Weights of a small multi-label image tagger: norm batchnorm, 40000 steps.
Rows from block 7, named by matrix and row number. Rows with one number belong to one channel. Each number is 500 + 25 x the weight over its row's rms, rounded and kept within 0 to 999. All counts start at 0. Numbers have three digits each. After the name is the row's rms in percent of the matrix's.
# convs0: first 3x3 conv (model.blocks.7.convs.0.weight, 96x96x3x3), inputs 80-87, a 3x3 kernel for each
# convs1: second 3x3 conv (model.blocks.7.convs.1.weight, 96x96x3x3, transposed), outputs 80-87, a 3x3 kernel for each
convs0.8 095:520541512496483494460486478460499487516515502511455501512496484540505507472461510496508519484461497483509505515452483499502526526533496481473477485495475485463532553489480541575459510505478528496480556486500501512510
convs1.8 099:474475516483492528456525513519521499527456467493530508476489480491524461501501513486482498498497508515507478516517547486468503495480508496501491537520483500525524476493500511506559521470510506503525538494498537477507
convs0.9 096:492471518517468494502498537479517518472509552503456476543556537503461510510484451555501456482515467451507487496511447491552493487514528488514479501482540528482464473512532494480492535563515510505501534449526505497485
convs1.9 099:468504522443485508518530514482497500458485513540492504517490493484528497527490521500507497529499508461496520492493464531496473512449500471497522465486486491514502478448489497517447477521467403497494477506534500470474
convs0.10 104:493509474517496509552494537497486469476481486521499505512492499536492481552512501520509474440499498525501519496481478481489460523486535495472514510513504488491477507483476514514508502533522512475506479485495515551440
convs1.10 099:489459517495472522501477512500483496512498488536504530558509514513506512497513502499470490491496512497457495505467520459457533485518545523479505482518496508500508509534526480487504516519477558482484535523477499531566
convs0.11 095:533487500507482525481503552475497508470451548475491481468482540522504500485510475503481485505531501546507477496498482460537524479490518461470512500473496497496510552498481519509519532492493521511497471502503561470491
convs1.11 098:527524526513510458512512467538479509508483489522466529537486502500508521460501484523527472473473477518542502508441499534478467490498504523526492477483461461471459518478511515518500501482491475495468498511491524525494
convs0.12 097:478480515444507531541513506488483489489509503487503481449453490508476457522526510506524466506501476511539500539508489489494474499488465474497544482538507501466451450470501489469498483488546470470533482517504465459453
convs1.12 102:462532542519481512496530513466463507530484472501505486501521528527486505526522559480513503471509476488510495536479526526478487499458482523517500513528494495467488499503467505504536473518497526504496548498540522514481
convs0.13 105:466519566459515538513533513504479528516507494538485525519493513481513496477528507478533472490508514514507484540536530521513497490512491479495505518480481550487504524553485508509516454511548457498484504510466536479491
convs1.13 102:455484512509480481481487477520500436485568503521485521516513482478520506467482497513461476497509518498514494531495518524435487476483497525527539490519507449492489562494491480505490449469498473504480467483503479487458
convs0.14 111:478528511516464477514486530531487488522440509540484515498476534521499512469550483519526481475552530508501534525502498481521482493535527501499483471460465484481460513500510489506480495476525479538517459517467503519467
convs1.14 103:525496500538479504513473513560521517511484502474490535497502529539544456461516479527525484518511516509516486502499534505492465483469505497524497497515494471524478478524499521478500485447484528465502501535453497504461
convs0.15 104:509556468467478543470441546494493508535473493496463484492505517470514488504514505493532511536509500445512499473508486534529465548489505531484482492535455510485493510498511531539535489458498512529449472512493485504507
convs1.15 102:512502509504523466475562479495490511496488480532467484469493495497492488505523488503559450498497499492515504435453537463456478506491457513518527513498523488483486481493527478542514535482485477540519479503534541493537
convs0.16 096:530477503584535529481527511497474471456502485532511481501511535536535529510473465507492520493540480504541517508502485545497491463478520492508503505496497505462486499471520481518485522521505538487514516474528437501532
convs1.16 098:498493469544496492520513462501499540514466452476444461513524502521560480497494449488486518464520509484496490476552520499468478540496506506509506524497511501547479475504474491517527474555500499507476469511536507436505
convs0.17 107:524498530508478499493482458512474504485535512510494511469489506494531485480523518511483522482478478480464483509495510508529468545482494506501482515555511486497471497460482501486502471479523534536506476451525470520520
convs1.17 101:518474493488505504522499495487493518472478490514474507521450466470482491508466470461507503508518486497523492524482514537562488517501514498483500481514484480452450508493482520484516520496469495523476460523521474541466
convs0.18 091:475516512511494538496544536496444515500450563526484532520485552503541486500487510513506497500511453485477468503443470525513533506498503487509485527531502502498505513506484511490483497506482494460535479534511471471530
convs1.18 093:523514532514490507486500548521491506511481503506484495492487503537554566477517537500483460453477478525496498488503506455507504526556480508525503500530501469508458494465504486480485484516491518523478540482468492529478
convs0.19 101:499470477503476473549484484486484471470473506519500524505531499517508552518539495481478512535505477544521521492523449572493469532537500492528497518472474538481483495477498520502520524494511498501543453485476507485501
convs1.19 101:531528457514513526472494504506506483499506513497501512504477509482512474471516505503488476498518479534477529543471458498533466465421562521533504500490517419483525512492520478507506502493463482495515454510453491528479
convs0.20 105:506499503503503489516536469465526538514530512512517478512466470510538504488486519495490521496513492494465512535528460471474517451543512483473501494483489512544520501499536462480510471528515514455495476443533495491503
convs1.20 104:529500499486454475512480472535489506506501496454449512490498468524506495464509539468520498499517464474483487525521478538502523484490451503487477494457508503498486459489500453465476549469474517543495465557538487499494
convs0.21 099:534500459494533497507461570516437469530510486582477478470460515479492522513488514491475497491486509511485555465499463523525479470500528472529508472516524502492526568543498512501491511529488515506503475494499481525512
convs1.21 101:499498489505479511513506468472446491485500464506512479494505444503467479524524497538495443515489503474500511552497503511493519502510536490494504513525490541498503518539536460522517528501542455482529497465491488487488
convs0.22 103:517500466578453519518492487533470524544484538526490518469464511516532477495520474516537523532504506497508496532527524505471518511526498566469514527477492518485502499495535492481521486467451518541489509524524473488501
convs1.22 100:515523511516506496483473476452503468469509526508502533483501480476528490467514463490538478505457528503504487477480498497555519489513528518478481486488489462470463516510511535501526522506499485501513488533466485423508
convs0.23 099:501494521471494471462460483488541498544527475486501450520474517472516481486577520454498515487471488473546460504549490532493495485481462546439517505491513490486509494530508475483519499495491533528481456492483484469516
convs1.23 098:504472499465502492530514525459476471427523502456541494489503493477464496458537489458489499510500490537498509503518539509503486481516457522504476521504526530548512519513532512476522495472463481495486484479534499523541
convs0.24 095:539489497508549489455507504503487484528501489525521448497502487457495531506492515498528520506573472510515470488509453510483447500490499501487458462468543462501547495490479513495463517485521500541433481512440512513462
convs1.24 098:447468530445482477464507493486525530539511487520467477521478533480461478479472500501486522500476496513510514457474466549534483517496559503504507512474507570507495521497468487478497465463498543452563515485483526529520
convs0.25 102:467485488504494499506511472526534495490496531554479502502500495487542503436489485473528529516507479511531513492498476488509513494526514456462519529464462544490491547500505500499476495492485480496524513489492521510474
convs1.25 100:486527480486544485488546530517474500500481495496545525494525476489483483553505499496508472510450458534513463502492455513499454511500485497528540474529514499451503491496488517501526504535523459512514482479509544489496
convs0.26 099:470498487524502516479552532520476512516489499502521510515521505459520511495486451545506474485500517517537546459513495504503512493473477523510513511510491521454509527491510478498514497468489548537468534495543470483494
convs1.26 102:472493508513484500521518490521470524491506475512508500492507505543524493483478439516508497494516516492491480486506486498494520506469529531516496518492482481511477476474511561524494516538522479531512521511519488538540
convs0.27 091:498482494520504519459496474449485472546531543493554481479549511509517491506512519547476493497465505468502476501500502526524441475495478488523471509522466521525442504484517459461478552517508474485509440459533492471568
convs1.27 100:476531505507520452493533559512529477482473502491490516497494522476453493475506460486545555485501531541526495489528518546526497502517516453425466485470448462520464512521530533494537492485509520477503534481468493489455
convs0.28 094:492515480529489558499496452545516479502493448502505462497492510473491486524478484527490493475494471495523547520493503466519499489459463499544523522511526525483506487526484496476501510513513512533508553493514495506455
convs1.28 098:501533502510518523456485470464435505512512530535476523503534492517492525476444510514498488516481470566532495511520480462498469482505485480475516516524495525515491507488492490491470463460490550543499503517511478502511
convs0.29 096:493506506494526552505526522482474492508488463506499500557517475480529544504493489457501545490449505505514505484487479526473511487468484496507480480474500506503499515465463466540530525521523470501537515496490490527487
convs1.29 098:529459495485503488503525495493492484507450467475489502507504544505533481485504531491504505522514516521505513522535451482511455522456483490435481483445484510511470515479471471468492488529529502475525512497493524449478
convs0.30 110:487501513460507501455515495518513479543490471470517489479527545471521479523473517512466533468498529497561523478477537475463525509554453502479528507498498511524537478495525548472517495527499428527518443586473493493496
convs1.30 106:529502518564511471526528493535481445538512494481511494533518513469527501472451519527511493569521527521553509534509528489465476466504509495476493511500534517527523483489534426464537483503496519530478486497514475559549
convs0.31 108:519484532509470505524483505487478523490495473528478489500503508505513513497439480500487488470516535488483482476486480445541518493509515464488555540506495473484522506455509469483529513487468495488493516480506508485496
convs1.31 102:475539510505510484518504493489489517485524542492532482467514491458520479529513511530495526485518505520536523485511530503491479489413542485529477499495510484514503545523497535484490472459524522508501507450481521462505
convs0.32 100:537520504542469494511540494554479523495493509490466465489483477533552548537531500527519496533491491522452495512465464503544538483527460479509501504462468513476501543477504492532504516508554498490556527476476455471498
convs1.32 099:498537510515481469497507487470467471464493496457465438517573558552534537519505517480497545503549489498533537457465467544497489517531520520512489480488479477517508547501486492481491561528437481520531450473468516487501
convs0.33 102:533510506513494485468502495470508508520480513483486512563570494542510538439430483477468462478507481543498528546481487488519490465488480525497523519521475501483499488516494506523518481456487460477515487495496507517528
convs1.33 101:464537539512460508513492504519454470470447495501473496477516508505474500529505483491498481450511470455472477463462492494480491483490497524535477532517520540544500506508532533504484479482487440506498490503527533514507
convs0.34 100:508465532522497488525492494502525519459490539500493479529473493544526537482498501478489462510514481468527515485507477485559503527512515505517507533462476488526511522464496520506507498500484458428490512505513554515475
convs1.34 098:559500502512510496560452506550480455491515501500491499505479513472510525465439468444483529489537535528505509492457487461499454453489524495527520466531525495521511468503500483483498479504527481466519463530490509447474
convs0.35 093:478483496501524480524491511449482513517510479496467503525487480534519517448489551478483525493485480525502498466491479501521515510559465541452501517500550474505489519519487524445540489523528482459500474477520529479486
convs1.35 095:520546521524523483499529487481516532476540507512514554519471484512528532495500481497504454519519529552522499474511554518479469508537508454533523500517512507504521493524480476475471510488525532478526517511521509499469
convs0.36 099:500469498486484496544473515481501470496493492530541522542539507475453493498495492535480447517519484489544520496520528577520494508500461499455474465503502523490502503509505554522521513512451490495553502491488505505509
convs1.36 100:492491481511505488514509504495540513508484509474486522462468496493484486527505503511482493448473528520501500534569492487538575443478511530485514528503523518498482473472448472500467533483481483514522487503520488477528
convs0.37 097:481508538520509483474517509489520520491494508473478541471503512488512514514528500528471463509451485461502536466475480490497507511496488467479521466534520489510486476508505494545476527508494458482535494469535529553549
convs1.37 102:499496474519492515555501481489527498539531501498526526498504485478463458549599510542506497558530487499472533498488480497490474509524456485520454517506515528524499523502532508540496471489520571487482513463514499498510
convs0.38 100:474510481521511503476453487521523485546500485508490506493484460533511507507478484503540490489511508484518500485546473517505501475499462439468504507487515461452502523546495516481503528522491506484475515515497535434508
convs1.38 102:478517542512487496509465475524495512505502502491516515473522504482498488461550514514511473528477496524497504497496502528455525518500521475479528500491499460524487507522496475502486522548462514533542524480520478520504
convs0.39 100:474468542520494527491496514473482531477530494484505497448511490451492518531532510516497486535526468538520461535515474475492515478495543470476503531511466486528497487477513518488470542535500492540483491487457467495496
convs1.39 098:504488472548481495532507492463500527497485482502512500477500503483536547493502531544502531509490509523491461523489522475528474485516500525488482525471533460512479491499456526492480536496485518515495490515525495521551
convs0.40 106:505456500489513512504511548507485543502514494502449529523518473500439503520514455486503484503495497514500488485542476509508494510502520476540516470527503509431514509536504485502489490459488498458476492510485499469486
convs1.40 103:480487502535503500477504497510492487523492494491484501496503461495507501486442530487475508438450519475491492476479456480484523466466504502510513491518496514528463493521508492480502512491487519492529472474470431497492
convs0.41 102:477564493513502518487512480488504516454514531498526469487508495528516522486489516502474488518532496507492534502434506453488477513481540495509505517527512522508442530471475528497501525490510520473489485536495510545483
convs1.41 100:520530506486519501511467467480473499506543518536529503536503535507538517539532468516527508538492445500472513490512539498480487518530493490507491516515531521504502537517518471486473504476511522548474510520474498472478
convs0.42 099:458493474495494481509526454521498466489493494491469480506501535476508489491526501504495478505482484491506487510494505469499505504492492464533484479486520534530505501508478437517499481548497472485472531475517469515490
convs1.42 100:509529486498461510482499500470539524500525509477481529504515517533441498520536506512526486507499470462470490512520487495476473489504511446470475458466436507430483491479484482538475528497478526520520545551525501567484
convs0.43 102:540535502533492520479458473456494519521471512512506501527521479508463498519510516472514471522475485480507527481518460484499549504500496479509525490485466509518478456481504515556579517500487491534509524467478493534505
convs1.43 097:485470476535507481444521506493498561469468478504463455531484530460505466474467487492501461464488499488476497487511488485500464485517498493502496472504518485490501495477482531476467503480505490499501475496509505491460
convs0.44 095:474486514472519494524479456504480506522538452508519497475541546513497475513500502500537510463543516509546498489449480504487468506447522476495493511520482494516482465542478483518499476481507457522492518552482487547470
convs1.44 096:543469526472450483499517489519511510505512526500481476490491504501460500567467480506513479510441484509474447532521504499484488484529484479513511512468484502520510538480494524502441516516487483497488526487535526507536
convs0.45 091:566526546520502539506526539493478497472502504468495500497481515506540508496513502457477523530464461496491458467495517510477461495494475511541468462491494496508484496512537511497506478514458517465483520485515510497498
convs1.45 094:550524460489498497507491523488491501475487500464532489515501500506469468486486538539503469523455514512449522486492496516518504510558468481507473506510462515508519470497534527486513469444508512476476511487476456464495
convs0.46 101:499541500495501534507495478462503506493519513554476474502499524522474507494473522493475533502486465487460482538542478503574505483484519501504497484505515503480512484532463517496466514509551495455481501490506482506503
convs1.46 097:521518535534537496454517447524525500480496529489492524483452445483505489503478505527502481481511452516534508456496509524477466514488517488536517506500526502502539503449460526462439525490504469487476483511454501470485
convs0.47 103:493482470481525471493510525461484457518512460517459499459467531534466481529512459467521468496517457508497470497497503447523489495527550515538530487515499511506540451514502514538480493503508477534497538506499523509531
convs1.47 103:484506473518533510520500460495489457516497536505504518512534495487526511509502510502501514516495522549473497473451515502501485511541452496476530527505476521500494522519473456504516498491487528530533491475474482526496
convs0.48 093:469531501478511469529489466501494512489478495491524423532488511515497513471483450521515492553530504535472454452486500482511474502507500520509479485469527488471507525516506495457505488493541497498519536518531486480491
convs1.48 097:522491508475447537490477495503500450526511478489435511504511462556529521459488503525505508529507482525537501528479464491503494454493526548512497477472507518528513509527528495502505478479505458479524463505524500465441
convs0.49 099:510479458491529503526492469484524491511487460488501477520447483454507523461476512476489504512550487474491503483525474526523571514499515481465479501521501515577526479526499482467514489483513526518514531529491555516499
convs1.49 098:537534486556510528504511485480509566504533499493503542492525484494480522466507494488504503491510465502480462498443523494521473511507483454474469488430459485515471515526502459503475490519502476494477501527497512512500
convs0.50 113:514488516497459492480493521540512508486501532455501513508505502504495487480475502495492543465540516525535460496458486477485476505467500511478495550537478511521508493502474471500515523486481482513508507553468515523539
convs1.50 104:521524491513525497489526540458489493508487521539524507512485522473455537494484469498494478509481524488491509495503498461496439483494517510522483485522499489482511507484464521515495537461508484528487525514519496488479
convs0.51 101:493496520477497531471510499512469465486486498488503505503500486516507454553507553529545493476500538487471475494492501459505493510469471532553471458513463489530510485522505441476503535520515467574519494500496472527482
convs1.51 099:500507517463456499494530481500483477499522471519514506524501513524561485507515494511498525543481505501511536518527530508526490476533529508499553520502536525482512458500514522494471542517528471486519490494501489510538
convs0.52 101:495490536448521523510482550520546545488530484439425481482486492505496495505532536515510552497509534522484475543489499512485514524520478466490485495516550502506498533522499505506457486519504506477539494453522513533517
convs1.52 103:446489490463478504514493530532492509516491471509499521463519452515516531457486529505547479474502517517510505510506476472494513491475485528513536576518484539501507480493482543504511544495500460518490509523519447487516
convs0.53 101:446491488502509470459460518503513557495495553534481461506495544448447482532555509481500494505533555513485485488486480449524489474479523514447462550468501512466491493529519528467510509513483509486486509469495498563457
convs1.53 099:535482507482522503522473503537505517482512505475499472482547516532445455521506529523506535508478522514534507525472505512502515442523502507505489472554496541483517538528524507464517471503518531460497475471494555528517
convs0.54 106:490534525514494488477534483491511529473474499510462489465482515480505501533517460532510526505515466486485528505524496491468480538493488491464494509485475525471507488504518474471530476477507548534503465492515463472499
convs1.54 100:522529515471515469497522516500508473497498517507495508484532568537471461491454495507521496563484503472476484481524475535488485510455492477476459523516482512482479530532528505465519504518536512500512530470506466478524
convs0.55 089:501540537527519504486474497502504497539464523471507527530559522518524541529500509491546488493510498522482477538495461519483490526509496475506506451535497513482493491467533477491496503483498507531487480480411530470525
convs1.55 092:501494508498500473490488469483522473469514530476460526535517510518539501496494489477454495478496518545500467528490485482464554522477521492524504539492522518506509470511490494483534504475554520519526531501509559529518
convs0.56 093:494483516516470482510464521532486488478437535471497548524482514489498512476529509483515497503508523541530498503483523493504514517509492453482505498533509512510499481506498448482489482501534505481500509489485503480483
convs1.56 103:464512518494432463501494474522517493484538504462458517500473514511499518524512479452492526483474522487536540489514515484539536443493549483461522496495503519488537515483496511514532468458485467496468514480499496546524
convs0.57 098:494485478493492484469459483483540525518503464453491515502475469500513474486501529492496492473511511499538480531544507498457493509518504502545497513525479498473495495493503500513536495540483544539503473523509528491452
convs1.57 101:472456485475490463530521544492465465499504482528535533507464477465462529516495490462514490508482461510481513493490459523505523501518493480460521473510524501505436500432497451453533489476494506496482484472485519490551
convs0.58 100:515483516524471510491515510490511520480495474515480513498492547509513480497528508516480509577529527515515434524520473486551495528455502524445458537455484502512494478466506503509506464521499539500543491518526525489475
convs1.58 100:514526487539520534517462504510497505515539501509478482468523530476476481512439469527473486513497513478547530482475470497497523525490526475510469513496536479523495549472459516501485511486555474515518515508499480506495
convs0.59 093:475460481494513529420485514480509512513492495482442519488540484515525514496467514527466491521487544563529501459527502492524495462463524451482494519503513524518502526529510470471506509529515530482493521493514496545458
convs1.59 096:479463465469476476488528491489503493498523482489504529507533510544548505493507497480473540448483535485449521499521509455484523468508552433459487524489455540478503485497512499488472478496499496495444498508487507560524
convs0.60 100:490482473477478512526499499477505521549489478473470484508521516494479453555540468509495472580492473515496495504523481511498463494559509507497511500464537516499500498523504503494498500501480519547486486485500516516517
convs1.60 102:501464491493524465486488518493480475439496442507499497535518501476484502500523539505468517513494548505540500465478508482510473510496539516553503497498510473478478510477479500515482524497479509465525531505485514501453
convs0.61 100:481477475474481467526469514537503525479502483502521481447464507449481498502530513523521509485477469490461558535532492488465487548529484517538521510459497476515505560563504543529494519500515495514472474491507484487508
convs1.61 101:461490512498517535490518547552496485502483513430540504469539505551496511498476416545497517472485515469458532546483522508482504492477506509502507493466462536475501526511523465504477491471470490437507510497502557495491
convs0.62 110:528514498499514479505525517450537481454474521530493516540520459508565523438549486530489494526467513516550485522514462544499452534466470542495464529483478506495490475494491466453492522526473502510486507485497510445491
convs1.62 107:507483560502562516506484526540511512488539557544503521536515512535527482468495515531515543506483503513494521466478498503478493488521452501509514506514501500509524497494527520486515549514526494503510504521483539495527
convs0.63 105:494459512509497526528477531489499485506551536484519544483515494545493507545486438511472489520486498482539498530482476523543488483489530521528497493482507478457552496528475516517493505522509484475480474469495514470480
convs1.63 109:498481482506458465452484486538506523536461484472450457465517532516483461502501475490493489487482493442520493493487522491481502480497518511524467489504479462499457471480511468494441523497490474525503496460471535465485
convs0.64 096:517526506490497484470493521555533491466495514501467536522503493514460498556504504466493508511523540545537519468516495481513503522522501471484484536524533521517528546504471547451470493522558519490513517478514497513522
convs1.64 095:496520488490451479505478524456544472480530520490488512466477499506547546509528486539511522533504503499498487462437524520512501469505506494479512469537472561502556464468478470514497515511512522519503462488528503526493
convs0.65 097:512501488494472492503548495509552441479492494451476496505452467517504513464507472470479538513476490496519535519487525522526501495487461515513503501512484483491527477511517462475495489509519510494507523483508521488485
convs1.65 098:502545543488488504444482486489474498512498495513479531481510458531465511503522481499527538487526516498504501497501559513497507504498437503451468451515539486514509510494556527541544492498502491502488508510486505518500
convs0.66 095:509465474523498561480506455508504517511523492452497496499532516524523531513488445480499476546500554478523491470510519446471475449493468507492515517528508519502484508521497504497513524479483482467486534462449485523504
convs1.66 100:475499529485487480500517453519502474504546451502520475489501568527493518512455488466513535528500484511509533538539522511508477521500549481503524509471461455489507533525521502480495510514504499467460510527466494489470
convs0.67 096:463490509503490506538521489508499473494517517492496490500492507533535509508492484530514510511507500486500533486511489482499498503483510493508544467495486517500439477463537466472470501514506484498450502527501519534551
convs1.67 100:536470433509536485526486506500496481504486522472516476497530474495511474520459531493468484516501483496487502479531539461508507504483507531514487530505534517513519473544462502527500559539478520529498528529537474499523
convs0.68 101:524483466490477501485492519507516527499450474479472505497550529528505506472489483521477496502516463527498472513474467544500451560528503488495497481482522485512544497481476477469524422463524487497464488506471480491460
convs1.68 101:444474493457501504500528538490513513519561452518484472485498476502514503524499508510492516531515506505547481531488486509517450520487476459522465466474499456495519518486505513499453566480489554525472502507469476520478
convs0.69 108:492488455539482479483468492481487501542483508501485481475501492535539486486471486513488540460463524495523499542518487489544503479505500533537499485479511450480497513467516502501484535469483502476478498437516502515506
convs1.69 101:472513497533521489487506510521509506561500506548524470482528470525487447522500520512486524525487504478496443486523512498502482537492527545498530523505515522483495493506496502473487566529477510509503488476519458479538
convs0.70 099:526457514493517538499450502514448534500482484493541474495494516516479509509508448448494493522474527541471530510535479557509488439485528478501513507465486458465509487475473468479540509496493498517505503547507535480518
convs1.70 100:518476526476479498485474486510521507491460492480529446524482444506473506512545492464515516504476519505499515476518509455493510525544518513488504533529509498538526510526520514472521476495497454522467485481527534503505
convs0.71 105:523492503485488515549508464543443496481486506517482498488488475504521449475476531514465486472499533488486516505482510499481486469508492483476498509521494505537536520519522492517541496487477501510475513489515534501527
convs1.71 102:441495533534495507529539531509514463488482503489479552532514505478493450458484512506493498547477507496443567483492494519494495561495462519498487521477495513494508510484472479527524498511494473527493533569472529534527
convs0.72 100:512506503504516499510541532469559521468546479441531490510505507484508499483463498551509430515492445493514488482557479521508498431533469481479483495510486471491502495527467527530479519481517545469507461482509477506489
convs1.72 100:534520511537479500485430480499555550482526564502523522476484494476512511514503527513477510547508505529497514519537525484515496485524526502509527499469474476500520457516495523492492515452524490500464551486499543525496
convs0.73 098:494478551484490498487481508499527474493534428517533470526535464496483535526466508467484502505482549509481524495549459518522516525495447499490473522484481514531508494517476503507515486484497487496504536484503489477503
convs1.73 097:468531517449497494500492489507492494481471508498471505512520501484489471477529476463547508504523473492514452477529443473518511544518487512503478497477482480505469510496495501545512501532451512546550528501501484494464
convs0.74 109:499504536488472525549459523505514535497463496412485537495523481557467452492527518499506505477486483508525528489478506486463494500520482506485483544490523501484493523498525506481481505458495526484518472506480537514492
convs1.74 104:478473487526502472546496511515503511512498481544465489533503518449522524511504468511507510483482494523459474507457510523477517500521461488502524539516508512508463515521501509520509451484486465464501491468512480526476
convs0.75 112:506483481465502476514471501524447516495515462521494476500506551527479463436528507509542469475531460495584463506494529513501500489554501505510487490482527519535513513471490507520530522486497534504470547474470528452473
convs1.75 104:479479459475464493489485586491517501499495548521523517510505507487495491499516519486501507564485519512515476510509500539441515480548502518545501529510513520465463511509504462514522491508484511551525480532483473503477
convs0.76 109:535488506516546488492523481491505495467527511471509473493480496539497514515478484504512499508513480476490539504518510482506471496473500500487504500509476544484478475503484495474471498473497534493475484512479483523507
convs1.76 100:488502521476524501493483505473495488503536517507514515509469546571488533455557492507543509537503558491552504553520509500504566477538504523495568500494557490512491490481514526509516519528477531485539497490510508504502
convs0.77 101:508526473489474474520522489476478466548474521499505474484493534535459471472563538488495484521488511542499497465449470557494506524534496525507491507535523485483484495505525494462515539509546498528518457482492536467536
convs1.77 098:481503499515451508470491501489488464500506453506533488489438505496494477492461516509522483504461508522476529476518450524506479504518473506523470532545527478479486520502518510538531501558494492457462520523509455495512
convs0.78 101:513523496483511477536481465474518541514467484515460519484530525485470496497533480505492516522520551501481528506530505507517570498451494466495454475515491504499489478488469514501503530498492528479502520538472527504476
convs1.78 100:489445507495508531499484504468450481555527506499528516487513473489506505554518519486500531472474498482527586470501534508480491461510476520509500539555515554495524484507513516549489511514546504498479464475507552463479
convs0.79 088:511487499524503533476480472513493532453484546501473470489499510474528509525537469520521478467495511476498500509462508495450479499465494506523501517491485500483521471517524483485522507474523468511440496486491502446507
convs1.79 094:524525496531559481540504500491481520493531512493518527500495493512486526511466487483463504509539520522506487522539508560505509524514526525484512495536511464476505496518484518559488492515536513506531537508493482480515
convs0.80 103:512491469462489464492497495475506533472474484469503554476522532485492492504513526508486483527493514459498521516494499506527508526510546495517500503513481500492489491490470527463486481480496484479490526463507480472476
convs1.80 098:483445485473490453497488525477491514452478505482473494486471495526506511557539435508503530505498496490461502525502552483493490566513462495463499490521518510534520497482463504488472522501494483459468516508476492478523
convs0.81 097:521475490501471498557505455503516497466518532469513498486476481510551478479524517450453465499476481539484490477485501505455478520500447511523494504560497439519487504521550494453481481525532482521444488518525495473515
convs1.81 100:480509496508483490509489451528504505475515532481519494498492495500500491507507522520509504512452516456476490517497504533517484537483506455492487470502492465457529556498532526521468506498520540487515451463562522448521
convs0.82 094:532492506528487512487525497505482496515444500529472521471495524518514514488491497513522492501516507485480537490526505578530469501555509488523466555470539506484537488499499459501489511477507482518485514473492474500471
convs1.82 098:506459481449518475514521495488455484477480518523556510501490505460504560522495516434490499442477491481495505496553497503469507515484510431488496507494520487501510471503511477527499526516538519473475498483526507490504
convs0.83 105:495515516543500476488488486463518519489493466485484555485502507486488531517485523473493505467494498461507460475446488513501504484525524466477497480507460472521471491460513522584548474482492493532493529489499541473504
convs1.83 101:517513503472509490507493482511483523462464513485503492483471509502549491516494499494538501473491472488530488457493512513496531536477477526470496505524531505493519477510509471494470506522512475524540481555493486479475
convs0.84 103:523540453476504470485493530523479482543524471458477513491530477481499492485540505481518480468510472507500500515547508484518517502524496513525489518518485555528465525516510471495481498518481528479437452488535518559504
convs1.84 101:487526517495484490492454540461486478488510483522516471496530490506534504495455482496491490500562493526533525491483493509541507512499549499512484451534484504501563476498511545508489486495479502468513464517540522504451
convs0.85 096:522536502506524541508508465484496462521493503522499570511527550481447499455494486496441524537530503447465481467520507522517500524500449559507487483489496495483503490494471497450495500511523538507478513428540469516485
convs1.85 100:507515519497499540474530478490519531491498501494522503490516516538504514441475497483451504499486490457476482506517494488427531451511483479458479476501504534529500485485504494455498490463496514475536506526518464509474
convs0.86 099:494492563530516488464499508464520516522511494530493504519501526478502527521459497468502537461505515494517489497569485492517491507470497460479535481489519488491534533503485513483484484495484551490474510522467529526453
convs1.86 100:512533544528533522532515538485470491531526496512466492537534478480458510485496510492500513522525508491472485486496505509449475472439461509495460462484521507527541487462452461474479518462458539509479508452526501555493
convs0.87 097:527477440493486501484479523516539525479484504502478502472501512506515511496482505469535527486456522519481450497469498503477488538508485506499495481508506553506515502485499472465506498489465489504496515530497506524510
convs1.87 101:520500497480512514489531528503472505547496493494494461523486506514500524515477457472512501471460476488531526515470516521489506487525493485497498503472450499504474516503520459520503486458488482489528503508539481510517
convs0.88 095:500518469503505478513496491522491527462540497514534473506487477431521548490471482520536466469500488517493529483527474497493530486541492481502466511516500530482499461478523473488492504517506496491517508526451458474496
convs1.88 102:489514502495496452519488529509487506564526508519518513531445514522507466520488488504502507479533480472470496480443487464525511483514539482497475483498505536492487506501497467469480476487502495473528514522435498523539
convs0.89 094:490501508484457498504486502473487450501522528506528510501506506505524501485492467497499506471508555477466525540506484526506460483495465535505544476493465528514498513489508507489507476492516516499531515515532548501481
convs1.89 095:522512512503538555517508488527507525458463509452428478459489463459495470495483524516498491492517492483498519505475497507536501530522522543542517486510496484491500522494512490547534489548454489499528427527524502496517
convs0.90 112:510490518478520488481465538483516516499470505542514490488481510450491461504504500542537509479506487487484495492542539471464536488527544498496554509482501483483520495476492502531514491473499507461507502441494482476498
convs1.90 107:522501468519562535509456527526509476500542521514536512467458493529481515471483505504519543496448533458496502479497523524489503475472521504497546489508497508478547492500543509501454429562531476486494534490521501488546
convs0.91 087:491502488502448491492412524529489516485482501470534529477520496512517486537466460523480477477512504490517530565507496553523517516507514471529479553503503476487481520519554479485483486489500531540483535504515470521535
convs1.91 098:493524489481512508502516454530527481485456492502480488509507508475507481524524504547492503455513469460464523537529515481507507467460478515532505486489481496450483535491517521450497490549498492509499472481509522458502
convs0.92 099:503471479463464490499507475536480500479463513512494513508551428513502503526495531549508434508490522532487513503489527524499443520521508482555483520499493524474495473497447465470528496481507489495487521483500515482482
convs1.92 099:516511481549506524512519548525530521501508495463485502485497480488502550476489533516568448517526506482493461505511538453570506542542533498493521476502478507474498529488480472517482495501482523507502484554524472473499
convs0.93 104:510533473514483501537470526511509501516530483524510516475492482489524485486502472462488487473541534456484494489491544502534553460436497507520522500499555472500494504496489508474497513490522486496500484460507514469505
convs1.93 098:497525558509549518518477543474495518496468520491474536460477478507500489522512509495564530467516523522545552480532496545434517471532518503502468507477480475514486471476512471510512529491483524519525504541482511508519
convs0.94 098:515528510510508512516524494499475507500504501469511548470514521476514506520447503480526506476502489517535518467468516491505484517495517511532447486514484503481462547495461493484494503511485502530494511536458499528459
convs1.94 103:495514475498508496483510464499527524518525539558518518494525486509470481481542524478497458459460482478448481485472514470492463525547487507491496508514497512507528478465515458489470560528535485518507544512508535502473
convs0.95 102:510495493532506508504479460504494488551484533546470478510457490468500529532490505499494513472518488500584497531479515466482472526487487493478480484504455499471478496520521491440515474482465479515522505517514489475514
convs1.95 103:495470446442454457493482528480497523496511504534526488494496506489545462520499502503470494537519461557475508487524488468486523495513540520453514501491519486502521506541479533513473519521473524511459545508503510509495